config.toml
model = "encoder-decoder audio transcriber"
spec_augment = true
tokenizer = "char"
encoder_fused_qkv = false
Rows from block 5 of the audio encoder of a small encoder-decoder audio transcriber, named by matrix and row number. Rows with one number within an expert belong to one neuron, the router's apart. Each number is 128 + 24 x the weight over its row's rms, rounded and kept within 0 to 255. All counts start at 0. Numbers have three digits each.
Before each expert's rows are labels from the 100 clips, of 14976, where the router gives the expert most weight on average: "loudest band" is the band of the loudest frequency at the time of the peak. Only what is clearly more common there than usual is listed. The data: short read English sentences (LibriTTS-R). In brackets: how many of the 100, against the usual share in percent.
# router: router (encoder.blocks.5.mlp.router.weight, 8x192, trained with AdamW), inputs 0-95
# up: expert up (encoder.blocks.5.mlp.up, 8x96x192), inputs 0-95
# down: expert down (encoder.blocks.5.mlp.down, 8x192x96, transposed), outputs 0-95

# expert 6
loudest band: 250 to 500 Hz (52 vs 12.1)
router.6:115130163092102180166105163142114136161117168133141121151157109087130096107132120113115147154123165130076141086108128116117104114151132089132158109139117124094115148175162142114179131143088133143095152163091115141152132127118114133143114123130139110160179102119136167089111168090108140111
up.0:113142136100149141044126166127123116108136176110174074134105118133093136128145128170118099091116123166123123166170169108138115090106124108102129107151054107096148129126116163153113145147153146122103114092146101161152142137152130120139134150095181120118114116157105139136080093117147119152
down.0:097135117152150139106132123151110115119165134102144092135137148117085115138145146161098145087121108135120164123148116159144108140115152108144155128117157148120120129134129184142109128114133114115088147117074106106105121132139146101075170121119161164136100163152108120134133095165113125109
up.1:122106116127097141106107094131163111194117114133080088149164073112137150095126106138069146112107104134094139150134152110110115131149118105100154137153132152162111119128148115143163089140088102137146144096111159102160129131115105148140128129124155110153160136117123134171159165128138194122
down.1:106149150159142170135123136127120091168130128134114113140134117063145099110159143144127139119112124138149127111141115108145156139107114122153107161105122127127099159142108120193159150163103140141088156104141157156077111109113169108092138139102103136090132118115131117128178078125185155169
up.2:111113104119089119080142128122127109097122151077119122144116137165109123130107113134124136147145130137158107103084107194191145116111132114145170148070154146138129125116143131121128088162146097148125124112093111125125110141110158132123104160097101132147121145140144099159120175108097142131
down.2:154107145146113131138090099129113076098102135165181105094129147155148149126157178111155164125112146128151152114164082159103147140146140129135153118108116161095083103112118131131152157149113113103108139134131096121157140120163156101095109122112155151133127104118130124121154139122154094144
up.3:158121121121150114131086073134138129162097178143113072136115155105123141124131165106166119163086148142095141102091121133079125105113127106098149116132150148139130129106118127134125164104141140149119150130111125172106146114133122135159117094148147109138169108144115132102117087122106164107
down.3:086142118124095119168125151124146147107109148150125152141109140143083135069174090098165126102126150127107098091133090137107116140186113169136133131147135083083124133094124153127110109118144101143129127166169134083094083139136135141166135162085130105126153092158133117146149167127152069118
up.4:115137158115138119153118148096129149124115114115143152118128148114141148115142127172112103128163112170099122159104120090124098098126115142094106141077154102128136134155164158138127106105161141128160111105121092161089134143144126167113112149104138152169140129151130067135135165125062104140
down.4:121132149114153118139129073090129123132125120072123107147113095147125139131121154130093164107081128135126145177116177113134115177154093122105121123149098129158159134164119129158099147131143153129159092097120153132107113170128123076147131131112105106125130123148104115121128132115194118140
up.5:140095094115090090101117120129130157130140126111124115093156148146099108109140163132147107146173142097112137132117129157154188112086147133148117145107114153114134164110139137129146085127143118168154133067111127145139146125129139155179137081153047143096137127132128097104142086133120147127
down.5:142132131101117134135119126120108112121151111120175108137151176174164094135134174111124120111122084059105124131127136177118181146127116144141102138121082131138121145111126135102103080132114160134105120117129125122113134119143126135171124101109119108115150187156104124118163148159106084118
up.6:139160121123164164090143112126139152136134118100119180164111121094150158113107160108083099157165184146088125110152139116141130125105137126133095134163152120125144133129147167084097116104124102102100132159103112113124083143169112138120095130129127162149119137139129164116189118140118109122
down.6:142183103095114159085151079115125105142103146113079134134111093155121118143102108151106107163165137145143092133131107134155125079081155136098090127123150125108124157100137118109110120112182117102122116137121118130142103145120120130145149147156096130206139127107147096135163092134130085128
up.7:151138096096097107107108139117119108142141115141148112123129161123119148112139121167134124157146119103145159204129086123075125094124115083132176117131172113142117134123147139122131087112138115116108140081120104134145152139113120127140155099104107081146089094142144113126129103127125111118
down.7:097147113096136143137159147140143125079167126172148120140073115131142093113142110156099108104135131118136095154117103102133121145108126167137149151151151144135107132118144165115083149102153113113138117094130097106095140141111123072170133094140120170125114142128117117097144155170117100147
up.8:125098163112125101139134101142080136126122135171152142130121164102116123125118103152134144120147138060149172157127161120178160161138106113155138109129149135130107130092107131170145140197080116136165125127118136149140103138115157111102128103136125118148152124114121168160099156166084125124
down.8:137148137146137088093101123113133122162172156126132111069143140096120091163133116101117125112133123084113106072116180103140137113101139123109170122127186154139124155126105125144163142177179130073126138118125144156148127143127106146136124113152149107132106142114143139130141156156111113139
up.9:131098079146120133103120128165125150144140168108137182131123157131113130166102131118161161121078145115102127102117139134165141123113139150116137118122136141109124137139175102149124134160114141133135139135126142135129148132098113124117122166126170099131174147129104137094089145124100106120
down.9:136126093134131136090103149092119131114134085145128104123155111143137135101101150089104123170088114090114151140176164120127129132166095122127135137134148126130148136100115166105099162175148155107129147116109128139118135105110171155120106121098119129134110148086121108139146136163129149125
up.10:113199140099134083130104135098170129162176137076154137112114144138149133131151146102095085131109181112146181156118126144095123163129114130150138105119105090148084134139094069130111137128131187114091120164135130154121132152146160142096178154131136102155134115140123142124121177112150083174
down.10:157123170115059153092156108117124100136093132153141134120164139151123117093115097156139154140124108123072096101099104143134150095116117090112111138118184156101148199098140130130144116110141126072166071102157125178119147106106122151148130134128137122134109170086131141137119126110099102130
up.11:156162121161124143138114129114098154143129097098135157124146132064133146116112137153164092111151122119118173161101150128115135124151115159135135132145122072111112122100127121158109124124107083208080119085151143106185093133134131148172125087135079161142163129127105113114123169110126176099
down.11:150139103116115134141105162140142131105168092131086148122120115091112112136131148163114138094181152133129159155097138131115151110119115132132135135134110155108079066093113131115127102166157086157120148181157133085085136123125105152120089137165127122128135079141158143087176143173120154142
up.12:124140134129135142132151108137143106116151112111125134115154134106156147155124084118105154102147102158142099147128104112125097118138144159111146109128126188092108106122111087164098120124131124119110136126116130126104103148111155138146126128126151123137111108140175132123096158127114089137
down.12:141143121158156139137107120156118156156105099093137122093158144117125175153115103139122108107084151137111104192121158143127059102114112135095089113097118143113134144138113095127130099122127130141135106123129142159125135114114126109168126116118166156123076100105136150087107153171155126132
up.13:136124127088183135104132134126120138116132165112137122121117122156103172088130100115105087088166180141139127101131119107125127138168131148092151129168157116108129103073117117087153131149143116151125125138128105119162109117117113120142072145119082154142103142161139130143115159121132180130
down.13:129136140146127057121132142101127133114154175120151162117108138127121075117089121122110148155129109135128167139115123113152164109116118111144073108141127130131119149149112101138140109100131174136121143150121097126122152155165149126111102142175112078111132111117143080133170145105154113127
up.14:153064126105137111145121147142087134158116154136155103129123141137121086140081144154080165148132065104117146108138118149117154114160127112116154124157127094089092155135116149164112139120122137105144174133084109144188146127144107140155140087113155069142138133134135114102126113125147141138
down.14:124115098149073097119129114134132129126190148098145102109150121129109115153103120087198131110098134155087098116113109112109077160106131126113157117139159127149150121112123102106139140099154097115132132142133117157141120171124135144146168077098132119153153117122114100160136154126109162121
up.15:135127125081165110150123157125073127136112160132141120143128083168091141148197138183134148124125097123132141125103126105124137147108165112137110129156139090114134109119169134124130125135120133138140167143129124112127094102099102071160123181126094184110155143122138137117091117159154142127
down.15:132116106154100133160142139163173124167135085148166121120141117113146133128095167121138144109141122104116119140121142066119131152108146150120115150134105100116103152111121152092107066135145120095077141146131155131117130161186156154098109136099162103123107129145109190088137138134093145144
up.16:143101155123133138129090138153166125145097161114140086125118127147149153126100146079137114130145123170127095087137140104161112122123125084142139134118114157124132106157156091101161123111145175127139161166094112182107121147116108120137145130105148116148146113151145144131138149151106130126
down.16:068095131133121145150165142148122087080127093140132115133125133176095088126167099179146154118095150117098104130142116129126152098148118158160143116162125142132149124123160163126153104133142113125164131142136148076123118087089140149168084092155126104074130122113158139122117161122147143144
up.17:048082184107102121116136130175173134116105139141108111160169161125119102109128134117101164121096135143087129094132115162146145166096177128149146096134106122144140134135075160104153167146094119116137145117115129111115156137157135143117092131121130120130157119166111112102113129100130124097
down.17:145116195110129138106129093140132090128148100156087098100172114104093134107151153105143124132119162133080129143072110094132108126101101139099140118123110149151128115109087122131134134105094107102108115138118162155132125119138141157124139122114116113106121166129183122128125116136150153108
up.18:133174125110103129154151122131117125128238153107187128143131143129132130148119121134136115139175156129137150164115131114102102106159146115137126129119133183118133126105118098141144129117123126121155112155146104141081094136133149126127120116134094137110098092128180107130099071142181131111
down.18:121134144116124101108108105111113114157154132135136134178105142093138157103152147120096108114117136131157124122173129133112175143141149133109076121137140079115152146123117084137141185151131133143134177160124120092121157086116105121114124129090126128117133140141154137165126117114116069146
up.19:089144127155120115150133123147123134072142117119125125093111154111130129119129143094143116139110112133133119107112153136124154114128121150128133117055128118120122124167105110110128138143119130138148154155146133138168111109121121134136164134127127150124132103125118104126132176140086160139
down.19:104101086106159131141155163114133120120114129156065098094119108137139148115115147131136140111162130124142125127128151127112095142119138138131111161170135124105161113140145160152120115171158141174136104103140144094159126115102136089149109161116181112166127110114117123184120105130116118114
up.20:118109151121145124159087111130130147077128129128106125132119119145147115059119109140098154117141096104127128130145114149204169105138165158150114143083131132119116098123156128147099099176085115102076126075136125136141105133114116140096152134114070144142061138125113150150121146082127105149
down.20:150116110112090173147161144118079144128137112121128095149143121133151106170131106115152152118140146112093116082118139124100137155129152122113128110118098149137150094162148158138151132110141126183153128166148144154129112168071113099131121111135138101150130101092131157126149143156136118116
up.21:106102083161087145129149158136131120089156145173151116152135127158120135128126165085157143107125158144153124111149096114097151158144140135179115143129141120115142096091075113103141150085119141109130183139103099194143119115127118143143114104113114134135121114122137157086109126089127138122
down.21:104162114135141140179149124150125173093141146155124142132121111140129104135140130157154158153133091145124121138174095075114131134155103100173119142135134097126168106124119108148067078114134156127143113129145154100114120086150161113123133140116122096148061140165132130117104121125100108098

# expert 3
loudest band: 4000 to 8000 Hz (64 vs 4.3)
router.3:157125110124139138118089155116113100115131119144118168131110091137142176078114169128146092090132116172167165078143161148063131154124112107136113138143129122129169075129144117126115118128134180158159095092159113139100089119107102139121140132122121174113146129118125080099139114100132131098
up.0:125144135122125102148102131171115104139142073112131153082130153132163138156137098093136129126129126136157138142121137139103133134138146122140174093137154120130127107141119135156122149141126132152115073134141129177161142140060134126139109113148134138115083082096126140164102163146158142127
down.0:147096151150138096146101141135132100128144142116158156082146141122144140114153146126108163078122107130134126159123142138103113113110093146110147120108079191143139118132146103142110102117114107120152141173139117131154125127149086117133160118146151135137120136139145102116130191101136143162
up.1:100095128143087141089196105141106151145142127132106098133138130113123163134124136126177111140201163139153147182121140133143136105108105112070124106110158117134128127124145099115141157099113132156086091108121100155153117152117132116149143096145106131113125107125123127125109163132086118128
down.1:152108125125147126122139106148093107100078153128150109126157103081137113082150107135129089172131106144098131115133115114086170127097167117140140137158102122131122134099095158112112132138139132086155123151127168178134134167156137169128106120135094120147103177104130129118098126151109158131
up.2:063146165129165116078129136140133087209128102116148096128127117152121098126107106104146100145081138184082157109152138129126118172120108122108138126117143124121116128129146181110121147138161146154099134125115128110123115157149116148108128145179188096111142144103110131133094108103147138126
down.2:073101131108100140136115103126118155107145110145102152144103164193126111073142124146105111109128120174140145100150128178117143123108138160116100161124137116117138191135114167183091125153160109145151125161138174126090134156103112116125122121134117142129128079133136067156160126132120135129
up.3:107144108129126114125134145136167096148167109153096127082094176127105134152160113111149096178113087134142153133124138065154136158129155103144139113113142086098130116137127152102170162116168092130117112117168142097101143120118145115135109081104127079108105144117097126127110139132151117117
down.3:128106149090110123091109138141137135135088149121137135160143103110121078105134164089088190088145158156083140105127146151112102130136105124109091105138178152127157119148111071097119177149113099097153155165119118093150126116146096145162109110188126136096159155142119119115089158128109152152
up.4:092137166164139117134110147113107130120140130148107121164083131112126133121100141151112098132084129143068106146126122147167107137119153150055152155114180133123136141126176080117086101125107182100135127106121078153137145140115142100134132113129123139159091160150125153147135133102066113127
down.4:119179108099113140110138162132151136113175129135079151120121145158124141113096146080130126137089087094122102149141131110104161119116108094084122116115133082088148105094118120115090118119155165155134155185124109131121133100123137136131150131120133096174124158133134192130146173108114161119
up.5:098119126146077106097145130142104145140099157106104121105144121131177105142096111110116122114108116120154115086121127107176135115130162092168160088128123163120142103159114111119164120126112155096143125131125136138134133137113124128130144159161107125120137146104138098098124215118119129137
down.5:134116119137098111120151115084091151111113127116150139165135160062137126142126105144126119139094136110127187158129117152160185127113112073116151115118129127135133095098103094125127173113138133156125167092135116122125160101078096108097107120175156106103131138139122122122107107100131114153
up.6:100147107155161170135101105140174064101090127115169125152103124125157139086161129158104146065167162136129111112135168138115124117147139090149091136140091119130130120129072135115107116148139114116114128145128125119152114136110102106161080137147137125157115140139115164127166125105117139147
down.6:133085155155112122090124118186150154117139101145133160136085140119121143125071132112124070111128152135150113136115120137142131113123130134139155127150165127152106144124155129143138143144127101137186122133192123127123129113096088103131157120144161148156144093122122164111164066130127139105
up.7:105128138117147148177161120172114095093117108100143174165092099123162125150104117110139139151148107164144087097128138149177103135146123135109136129127120116147156155098156134094072095074155099139081152118076131122139109162134139130101144152127163136111122179152088089118105139162136107116
down.7:149097103144124114127115106117111132140138159127120113138129112096130103122128160122121091140124123185113114170126099150127150127103150125170139120154125113149112126152142105146159123149122100141083102151133136160142113144154128079118126119102137149096100146139113148127147120166107147101
up.8:134193121153119128111151150111142111115145125140100101107099131140134150119123132147158143108107089113155128164169100112122143117115130128103108177096131139152097085121086130147109142116102168063122121144135130145130083098101110104132139169121146143131150153137140138130170104132122129125
down.8:086153161155170145130161151124156133133134105103140116098161121149142139104113136120120152095136123140117151109177161129146149128149122165116128156130131114130132122185100119109126138103128144131109191103105127108103127122125082115143115157106151106090112154130126170108084136110115079168
up.9:106136063125155125097133090132120133122136118132089133112146117134112153089178125137162091117103179114128112095132132118124156121086109152080133134154145124077147147114119170189128113155120096150090129121124151151096108172144123100143132148133114107143111098114144098110128147135151096080
down.9:142136112089127145200123100130109118137119118144121137140090128108126130142166120135118149116102139122155162114167072141097152124166133138161147107126117124133090129125136137126175137152114126135118139148079125116127173129111156144125112090087133121140161087125147126123145151094135127144
up.10:095101130121138153140117105141112144147168134141162176133125150112112147138119116123132152132125148135128150131143097130131131101169137143103101122125173184127148141117170088131120120106150150108131103140132099139102094132128157134144103116127116123109109122157101190099099098117131134131
down.10:124105109155124133103088096157153117122149099150174117099125118118117143141129169156164127145133091118123136120106140109118101142145064112071150155133118131143125154147166129121103146167134147094166164107115121121155161117170114104133141168142146181141124106132119128121116110155128106111
up.11:129136136119099118160120103130091146118142136171139107117163152145164086124123132179137151109075115116107127146113137159141122113164097105146175144133137094157131149139121134146126090118140112150094124114124158078173125096086134165125140106129135091134101073141091148109139119149100112150
down.11:128118149163145148103115137112153141133112103111142081127090138136159171156098101151144125119155141169143128149112089129148163115110134142147135164123168139130122138108086116120078088114096116103109144075124134172127111108135161150083130110102116182111150173106114136129139114089114081129
up.12:105146085128141172147130120131116118094102099116109134114144146110114131132138123117126154140107125145083112092201087140152180162133111121144110129116093110138130109147122111098082146174103139095143122140145145140100104130115147155116105101141172164143162133180134104113141145117127147110
down.12:145119106119142114105152131123139144130176165129119142107106126121163164121070096112132115146143166140081096132125107114154131132116089115156101115140132139184092144130148138142121109067156127155158061136152155176182105110134126163134157135127097162124128115151145129117114114103118122145
up.13:155105122125133129139123128106171144079115106134184113123114147117124154127100113133118121140133096115173121110137107129152098135151127155145103122106112086107129155150108090087141149135147165167154145133128136117094134076099148147091144114107091123134147190118145131154144143145125102114
down.13:138137108131140128145115137141121105135130122096120102116127125140153180124107119155134133136136088121130132102122099089144170136128197115173124148112097120099083095142135116124143156143151156139153126081140130134085094110165130139104149162152125091110139179186180109154138109108137130081
up.14:132110117135154113158096104142115151134159110137172140119096138101113167149124126153161123115103147159082149113141105117150142084158094141170108167107174086119113153111109088148182149144113118160081143135191123088154094116111130087127128113087158130140131146130116104138144126154148112095
down.14:122119133122100175156137171094099113146140126111101106132147138130150074131106160139146149160118132150131198186136120120095138137081141079163178136146086152147136112118131125116140131113125123153147121151133132158139132122120119136127102112147090132118168129145118169105104090156135157129
up.15:119133118156122129123142160140115114115126151129143129113125102126157106191125180101098128149126154152107162142145139079141091151114162123144117122154109058134120138161119123119136121146153155133093111129140141117106102200111136114101146120143186063164107132116126132125112173166136146138
down.15:128111119133152092110122150125126105103104143104123084099150136154123127155131151156127175098094136142109168099142112122114152133172158174124110149149122136136110095119119116117112121127115151136132118137160116128104135122090126125135138146116161084127122112129115089136104089099129141110
up.16:139126115112140137111153137118139179121062127143159127154138108122116128100135179111140122133181122131132141126101160137114139114134140107160127164141164148171101095124140141161131115100167154115140117122105158141135122104100096145129160119109132160108135106125128103148140127150124169155
down.16:129087111161172160168110156127122112128145118160123141106115148148155124089126130159160152139101118141153152127132147128076117110184128104133138133078100150106092097122110130141075138148099158126157120124089151128094092118083134141134138155123162119156084114088121093170130105124100139087
up.17:136113128169139116078132150123113105076121140098130104135133115124161126128094179130155133109086122071134133097140151109145123125138115120122128132139104129087103133173107118160140108120112101157143102139160150126127129124181128113130155151132128138114099120123171138120137163122168105153
down.17:129186126127156153148098127122141136142117139138127102140121098119114091146164144111116111111170111136124094116131156131124095114111162148120099130101179113112144102137154129102146133173105132116098147068178110086128152124155123169133115143142127158116135137138136094098140155112126130135
up.18:140117134112076128120139149102108150104158097152156108101129172130133141108164174105149102145105145085093115113119135114141097116119143118146127180152159110123123148139115132126126098138113126092147126099133140116115122124072101125133118129146094077111114123135130141160115092129126087156
down.18:143152142107125093101133113156155078162139148117146143117115141169133091118130100126133092126142130131156206131092077119127135130111079100105132143113140136128148123111147099123079106102126112172110106103120139120115124137149127120161130163153137177139145123107116095099141141116152137129
up.19:141156149112164162136106139113136133157150084112135105132109110150110187138144123147113143101122121114128139137111146157080165121115139124132118126130122107147134122077137119080108144130101085097160129093111100112097108130162143165143180099151125131161131163175164134130124159154134162119
down.19:119121124105096141148164152121160131102124084106168131132149154122103108170169114142130112116128142139095096129140135078130121146111156141129118146111072105147183104138148123142124113150158145172148107113102110109136154156130146120152111146141146105111121152106106131126111155153136119162
up.20:177091126115101159095142102158118121128083140116116157107079072101137173149147097115093136152148135093143125107121128136115155137157130127120168134144143128124151124109134167164115130128112148137133115134110104122104158124097135128122111127149133175122148106144108134097113105137142142102
down.20:142081122140115141112105077149097142099154103114112144107172050122167160158130108090120141128145171123113129108137165159116120083138144125150123159096134152114114134172112120104109121103139100132131121164145148132156142107130133097101138123137130158130113124142146174093122098132179133107
up.21:106110126158106144141135129087122131108173108121161137128123164139140135116084072142123082124107130114113109095117127087119092133124131103162119123086143115148086137159130120124132128142140117157109136115130119055113117157149110128099136106158145107139133171133151129192158155118100113077
down.21:126077128129122127107117112108114143114101115137114127111143151183127145108176099155106170112113091109141158110138108110093087139177134127108118142137073139138119155130110142161121126120126179122127144146147113138119083087106117141141149143070146113136130125138132114146089095133159155088

# expert 0
loudest band: 250 to 500 Hz (30 vs 12.1)
router.0:133154090141152102125132090126118148099148083150164088108178166152170146173101126119147164122140087108148124199110083151138109095133159113111083112109144145177103127133082120118080175114160100148116117119116167120145119120168131123145138083127160114126110109131136131160150110164123112132
up.0:138122158139162115160110115094100143139110116153092145182114137125147154155148128110135149113138097158089135122139150129134136128155169112090129121099178135140180104121125120142130070079158122144133092112113110112178128123152116126136110127118161078136168140130154082147153116124139118139
down.0:120134169157110089120109125134101108155116125173124116152136147149147131122164109173133181109092124118137127157158101113120097130101080110098129132135188127136185140144140108114110164094104132121099129115145135122122146087112142121171120148088134177086138113167102131135108140115175152150
up.1:083151133129120109165142153127132091104136101112142136138114138133135135124088154149123121137125099115126107134121088090141128110084119165143105126120145180107153096078145104108123144075105132159119144180139126121130111138126123139125125147121150158136134133137173167141146165143112151133
down.1:146132162141160140122127147106093122112107131149128142083118167137141167114142143135131131138091129101138092095131121146170084161151136157120155141148120090098116130139125151140147111084141154164124101127110128159161133113156150100187090129110158147101129139138145121141105108146099125153
up.2:137168126146142156086122156134144126117108146144144117123107137157085152163122107158157105103091082155145137087133101098152107130102103111102141140133042095127119128114138104112134141138160150099119101169111165147168116144147125120071089148095135099102107152142146168135130134129156094113
down.2:143130141112190086089116095117147155100119135122085167146123102116102108137165129132132103129147152101136136100145103138120133118113170171147136117123135140101131142099141116120164156155116120127124123097133091142150146136147137130164105129144086126133104118162097133113165142122098064106
up.3:098135118095116111107109150134151111096161144109145115096175097104116144114126123136110144129128114161100146135119146145140067104169125168110156093130110195118099133119113149153117142142140145098115152140117142067070104127124155145151126148129183135120155145104171127141131105127144162144
down.3:089165160137101148186116144152174125121107141095106182076130135088143112152122143106138123112158124164148145136149102117145117128119137139152133082133131169080109156113122136146117145172135128120128109146162140160127128132112147088088155141108090144124111126143128148136096119108133113112
up.4:120154119194103093128111154102111118107169115115112107158118100097148133131085113152130111188116131096138121154152104123141114131153157113120099168123085149139132133123101131136123135146114140115126126111096125123149136123104132129131110109192148147143123150136145110186159106110109130110
down.4:146141149193153158123112116118141122127076170133123134129113105124114159137114118121114068127162140127100126132134090113124144123119155135114127194131119139167139104170114134104111110101129133131160087123136142173122130135120131145138097107149106134108090104118186153122133086088087114134
up.5:151140137156144070131172100142099155165140089110146141120148135119155177146118093116104162142123105069165101128149126123135093086097135105123134118098109130153131116137153131152096136128103174150150169152103139167103163152162150100096120116134133134101089118122168143142127138177170109127
down.5:100127177106130173145153150138161067094087138151152130137162112110094112073151149104126130091105180138104119143098125108060155158121125156122134164151106155131117117140142134115114108165116101108085120122150166162070123130107123149133159134147111139126126118111137100112131093121138118135
up.6:143098129145091136136144164125159134098113112132116131150162132133106158122136089090128152099127147141127100142153120139125154101092136156098144127110129153119125104116083151130121122154111115085145130100179153125112157123143139134126132108156102119116060087080108107100114153150106109131
down.6:144137064154118142118162119120149114115155152131121119123101127166068152144131127105156153077116156144111140128093125149133125118106125155164148148173157116105123117090132125124117168118157131159120161128127111148100104116119147149131162143131167127092146095149068146104150124131098121125
up.7:162118150119148127108119116155103148192121164119121109139113133140119110139155127121149168187137118120151116130112137143153103124141126095161124100108153160154146126149137115103159105140130089073140131120121121125126175124121124112113141100151130159141140144139129078139113122101138082128
down.7:102138126079109101156123111188121114120145080119161143123129151096144065160139111124150118120149119154175097152147133158139115132090088130131126097099103122144143088117112129173127093138114127106092086129119135182114146151114141107094109155129136144128131138153099180150114098161098142118
up.8:156063179131141168116105120110132136101133097146145133105104157107100125148086134122124096120166150137119120113117179147108096100115121136149141159111142109140107112094131161192128123108136112148092092115180113155071110129114112124111120137136082157146155103129141100119124180118129133134
down.8:098119111132091124134141125102157156146143063136145152129147128140089124115091148116105100110121170125111068122138144114119125097139106108118132150149164137112112100137140186110106144122184117146173149101207101137136092132143094133146076139106110123109115108129150165115139128161120132123
up.9:098100112128173128152105096124090143115140135113105190096141114100128109127149100061132125130122151146114107117144134095090149140159121138102124104141154130065135134122124088156136103111132166140123146171133149141124109115101131100115153106089124124118151088114168134132081193122146100140
down.9:122118126109163107106101122192089146109115131126145144129169125097092143110120127111159110173113111105152065151138135136145106126098121155081121147112139178093121155149106144127130106097121141148095141162123158095149096145169144110157122140143183102123107158153124125097134125121130125093
up.10:144115145159142137146120088139128124131131086102111117162124140133150152141140093122089123162150081132101143117147107118110108151154144121136158114158118108124149129163098089163113141125097164114123109126138131104151157125154120105111100103101124118139127144133137132157132103120117159139
down.10:137071134157118144150116112138136116169138110115132095157123125132115137137115126117135139103095137110138163104150127155106097155144090132126102102146122120135143141098179125150124111119150132155123152131123104141129094139110119171121072079109165091125102102156107100139100081187110171104
up.11:120099111139114129128106165077087129137181151114108110108118125144116099114124165133135120154120088134116158186122149156159143127101130126163139103105128159117121107117126091105134131137147077122112154101110110144121123162161164084122107139108086118151142139132117114151154130197047158132
down.11:135092159143136116104095091161098127131085098087102113169098128137118139099123120161094136144170114105172142139140078135114106133097136132133174113124117118121120167137139167104098101108097120134129149138101148170128127092122124116139111138166142135092100110145176103103101139155110103145
up.12:137145114126096091125107107129106136112142092127123114135117149141131110112135160149167123145122104157118131147154113122122152173125146103152169115131128118093154123093111135147124098109126110101149176094107142105137162138134103144110170077147096158121144163151150141129172106143097087126
down.12:088140132126093159115108100158148131143138120173086072116144069109141112144165164095116083144155062094125129145153132163108109161140127108138119129146098108082150132138132146137110122139139102157114148103152096134160141164135124143096143143131154133079150138128096096130175149103131099121
up.13:130106123121123135176147149108121130107168103136129127101130117108119135107140082136123120140123109204099092149145130134115083139134168162149149097125156162105143123120107157141105163132138152172134145110132111110143086129121160125129107094139123119092134119131159123129137133147095134109
down.13:124175133118142169126109139143138150074122151152125138127089125153143146118140169112099117137087140121069083120169149135166074167159086144114123104163123106078113151096103151100167082159125164113115146150091131100103139112114146147102102139125092101143092147129166128142154092116166106131
up.14:129107110109119139117145128121146129106123153131141139138136106146141129169111192097124092104091104152132119164083104143161105142116138138123133141092131094130117130136124120126100133131098115121104163118075163126112143131157106118087110167135115149098101108145102120134169096126154164128
down.14:127166159106107123134160105121146092131175137111156171107105118104151144079124098168163128141101196138154145093154153113107126113091117121146149141115113173101106127094101120135152114112112134119135121119144117140142137109088124121144111111153079126132143147092130145120103138071095097089
up.15:110124126106151102184136149162131155092154114122110114122141149109142124124119129105143152137131152112120128127128125143116107126108102134162134129134218126130163133136095188145110106129119148115103160145128099120115087138128124122106136158095127116159107095104121110093103140177108131098
down.15:161126142088133152111147112147131097100166120089116131148153106106159115099111151135140138086130131126110089134145124139109111131114144146140137130138152145150109127174136085129130103163129128133100145157125133100108146134151109132099103131130115160113141153135127111114145186141111162134
up.16:141135150137121117109139123131125120110144122115144105100147153109116139083120110108120127095115123175139130106117153144131137138132153109125091113086129083130106136144135106124131142143134109176105118129085146103128101137114126148101140107125149090135107148116145114115124144125119151106
down.16:157097139150144138121110130096111121091140100115154140102098125161151150108126127166132114171116155145082083150138114128126118125130141125131123106104136152120108132151110106147127115124103153127138071110098138121149111095093115161119135133110141142094117162138141136149183147103084129094
up.17:130127124192144139128174129083123146163125091134138127141092117136113111121183121121120110152134123094142109159188110105092150165107141148102128128126133113128129108116125113112105160119124144111140124146120139135139163150169120093072121110116104139101083091130131118089129097171106108178
down.17:143119116137117143132117147193143134106112080122118135099145127109124162137133161150092153148143132119099106125068141109118125148107104148117097134125100112101122156111135124115113094175126165119171134163145119157136178140138150155079145145155109128103106137148119151111118120141137158139
up.18:121097166129133148112092115123115113130175097137087120153131149125156128138112138110123102103144098118130095180147098149154124111140136138079118114142098099140118145115124079109132151130119116118137159115125141157172131124164180101124120159123152107193132149121120136123128117099114100159
down.18:117127152163173080083130107110105102149082142099094130176112125105135135164146109164102149086162115159138193138133086105123110108118125148081111126154126139129171173164138133111157110114095095151134106144097139081126120150154098104130096150129110123119131109137148126138170135169158132134
up.19:110117110152136094134093130150155112099143126130124137108117161139141122098162099122132119130117134136108095136106091115074150142117096161106129159123114178081153111112134126113103127131123125155169143112144139126114137150117124116120105104169143097122071092140154080113162116151113175141
down.19:124118117150124104144134118157188130119129110153102122099111113127116127121125121090151142136098120146122159138102140136107161116160069133115119125105152118099175110097149065156091117136158104143137126149106150145145157149113134155085130118157130136138144096130085148181158138157135128140
up.20:148100125105135119135090113144104131130147120146107111066147118139107120124132140184122098077153165128145146168105089133066132108117132142197132131143141114149088154143124129097118162110132133153122142113119126125112114124114128166077127104169152146106157106089110118127103115123135141117
down.20:113148133130141114122130165152144182145129117128126116147130129162087149160148121114135144114115130149157140147078122094175112123119136127147140150158093123098120103115110155135105125153120111099110172098107140121148106107089134142143135072137125164157158149081135124163118113105146099129
up.21:110136147104135163106160087117138120142130111161122112109155082106113100138106144087138107118177141138102142101114139103131133137149086130095108126114104110150136196111128091135127106111116110130121143196113149112107187132121129129158138126134192096121142174128131132169119100127133185125
down.21:101114142137113079159137118147130158134109153131079115105159086061103184129089110090117112117125159134122147139175132114092104121102090137113155129143155131091152127124149120153115118135149093149109120148103111106157092178142129104118125132121132143145107160073145119124156154152061112126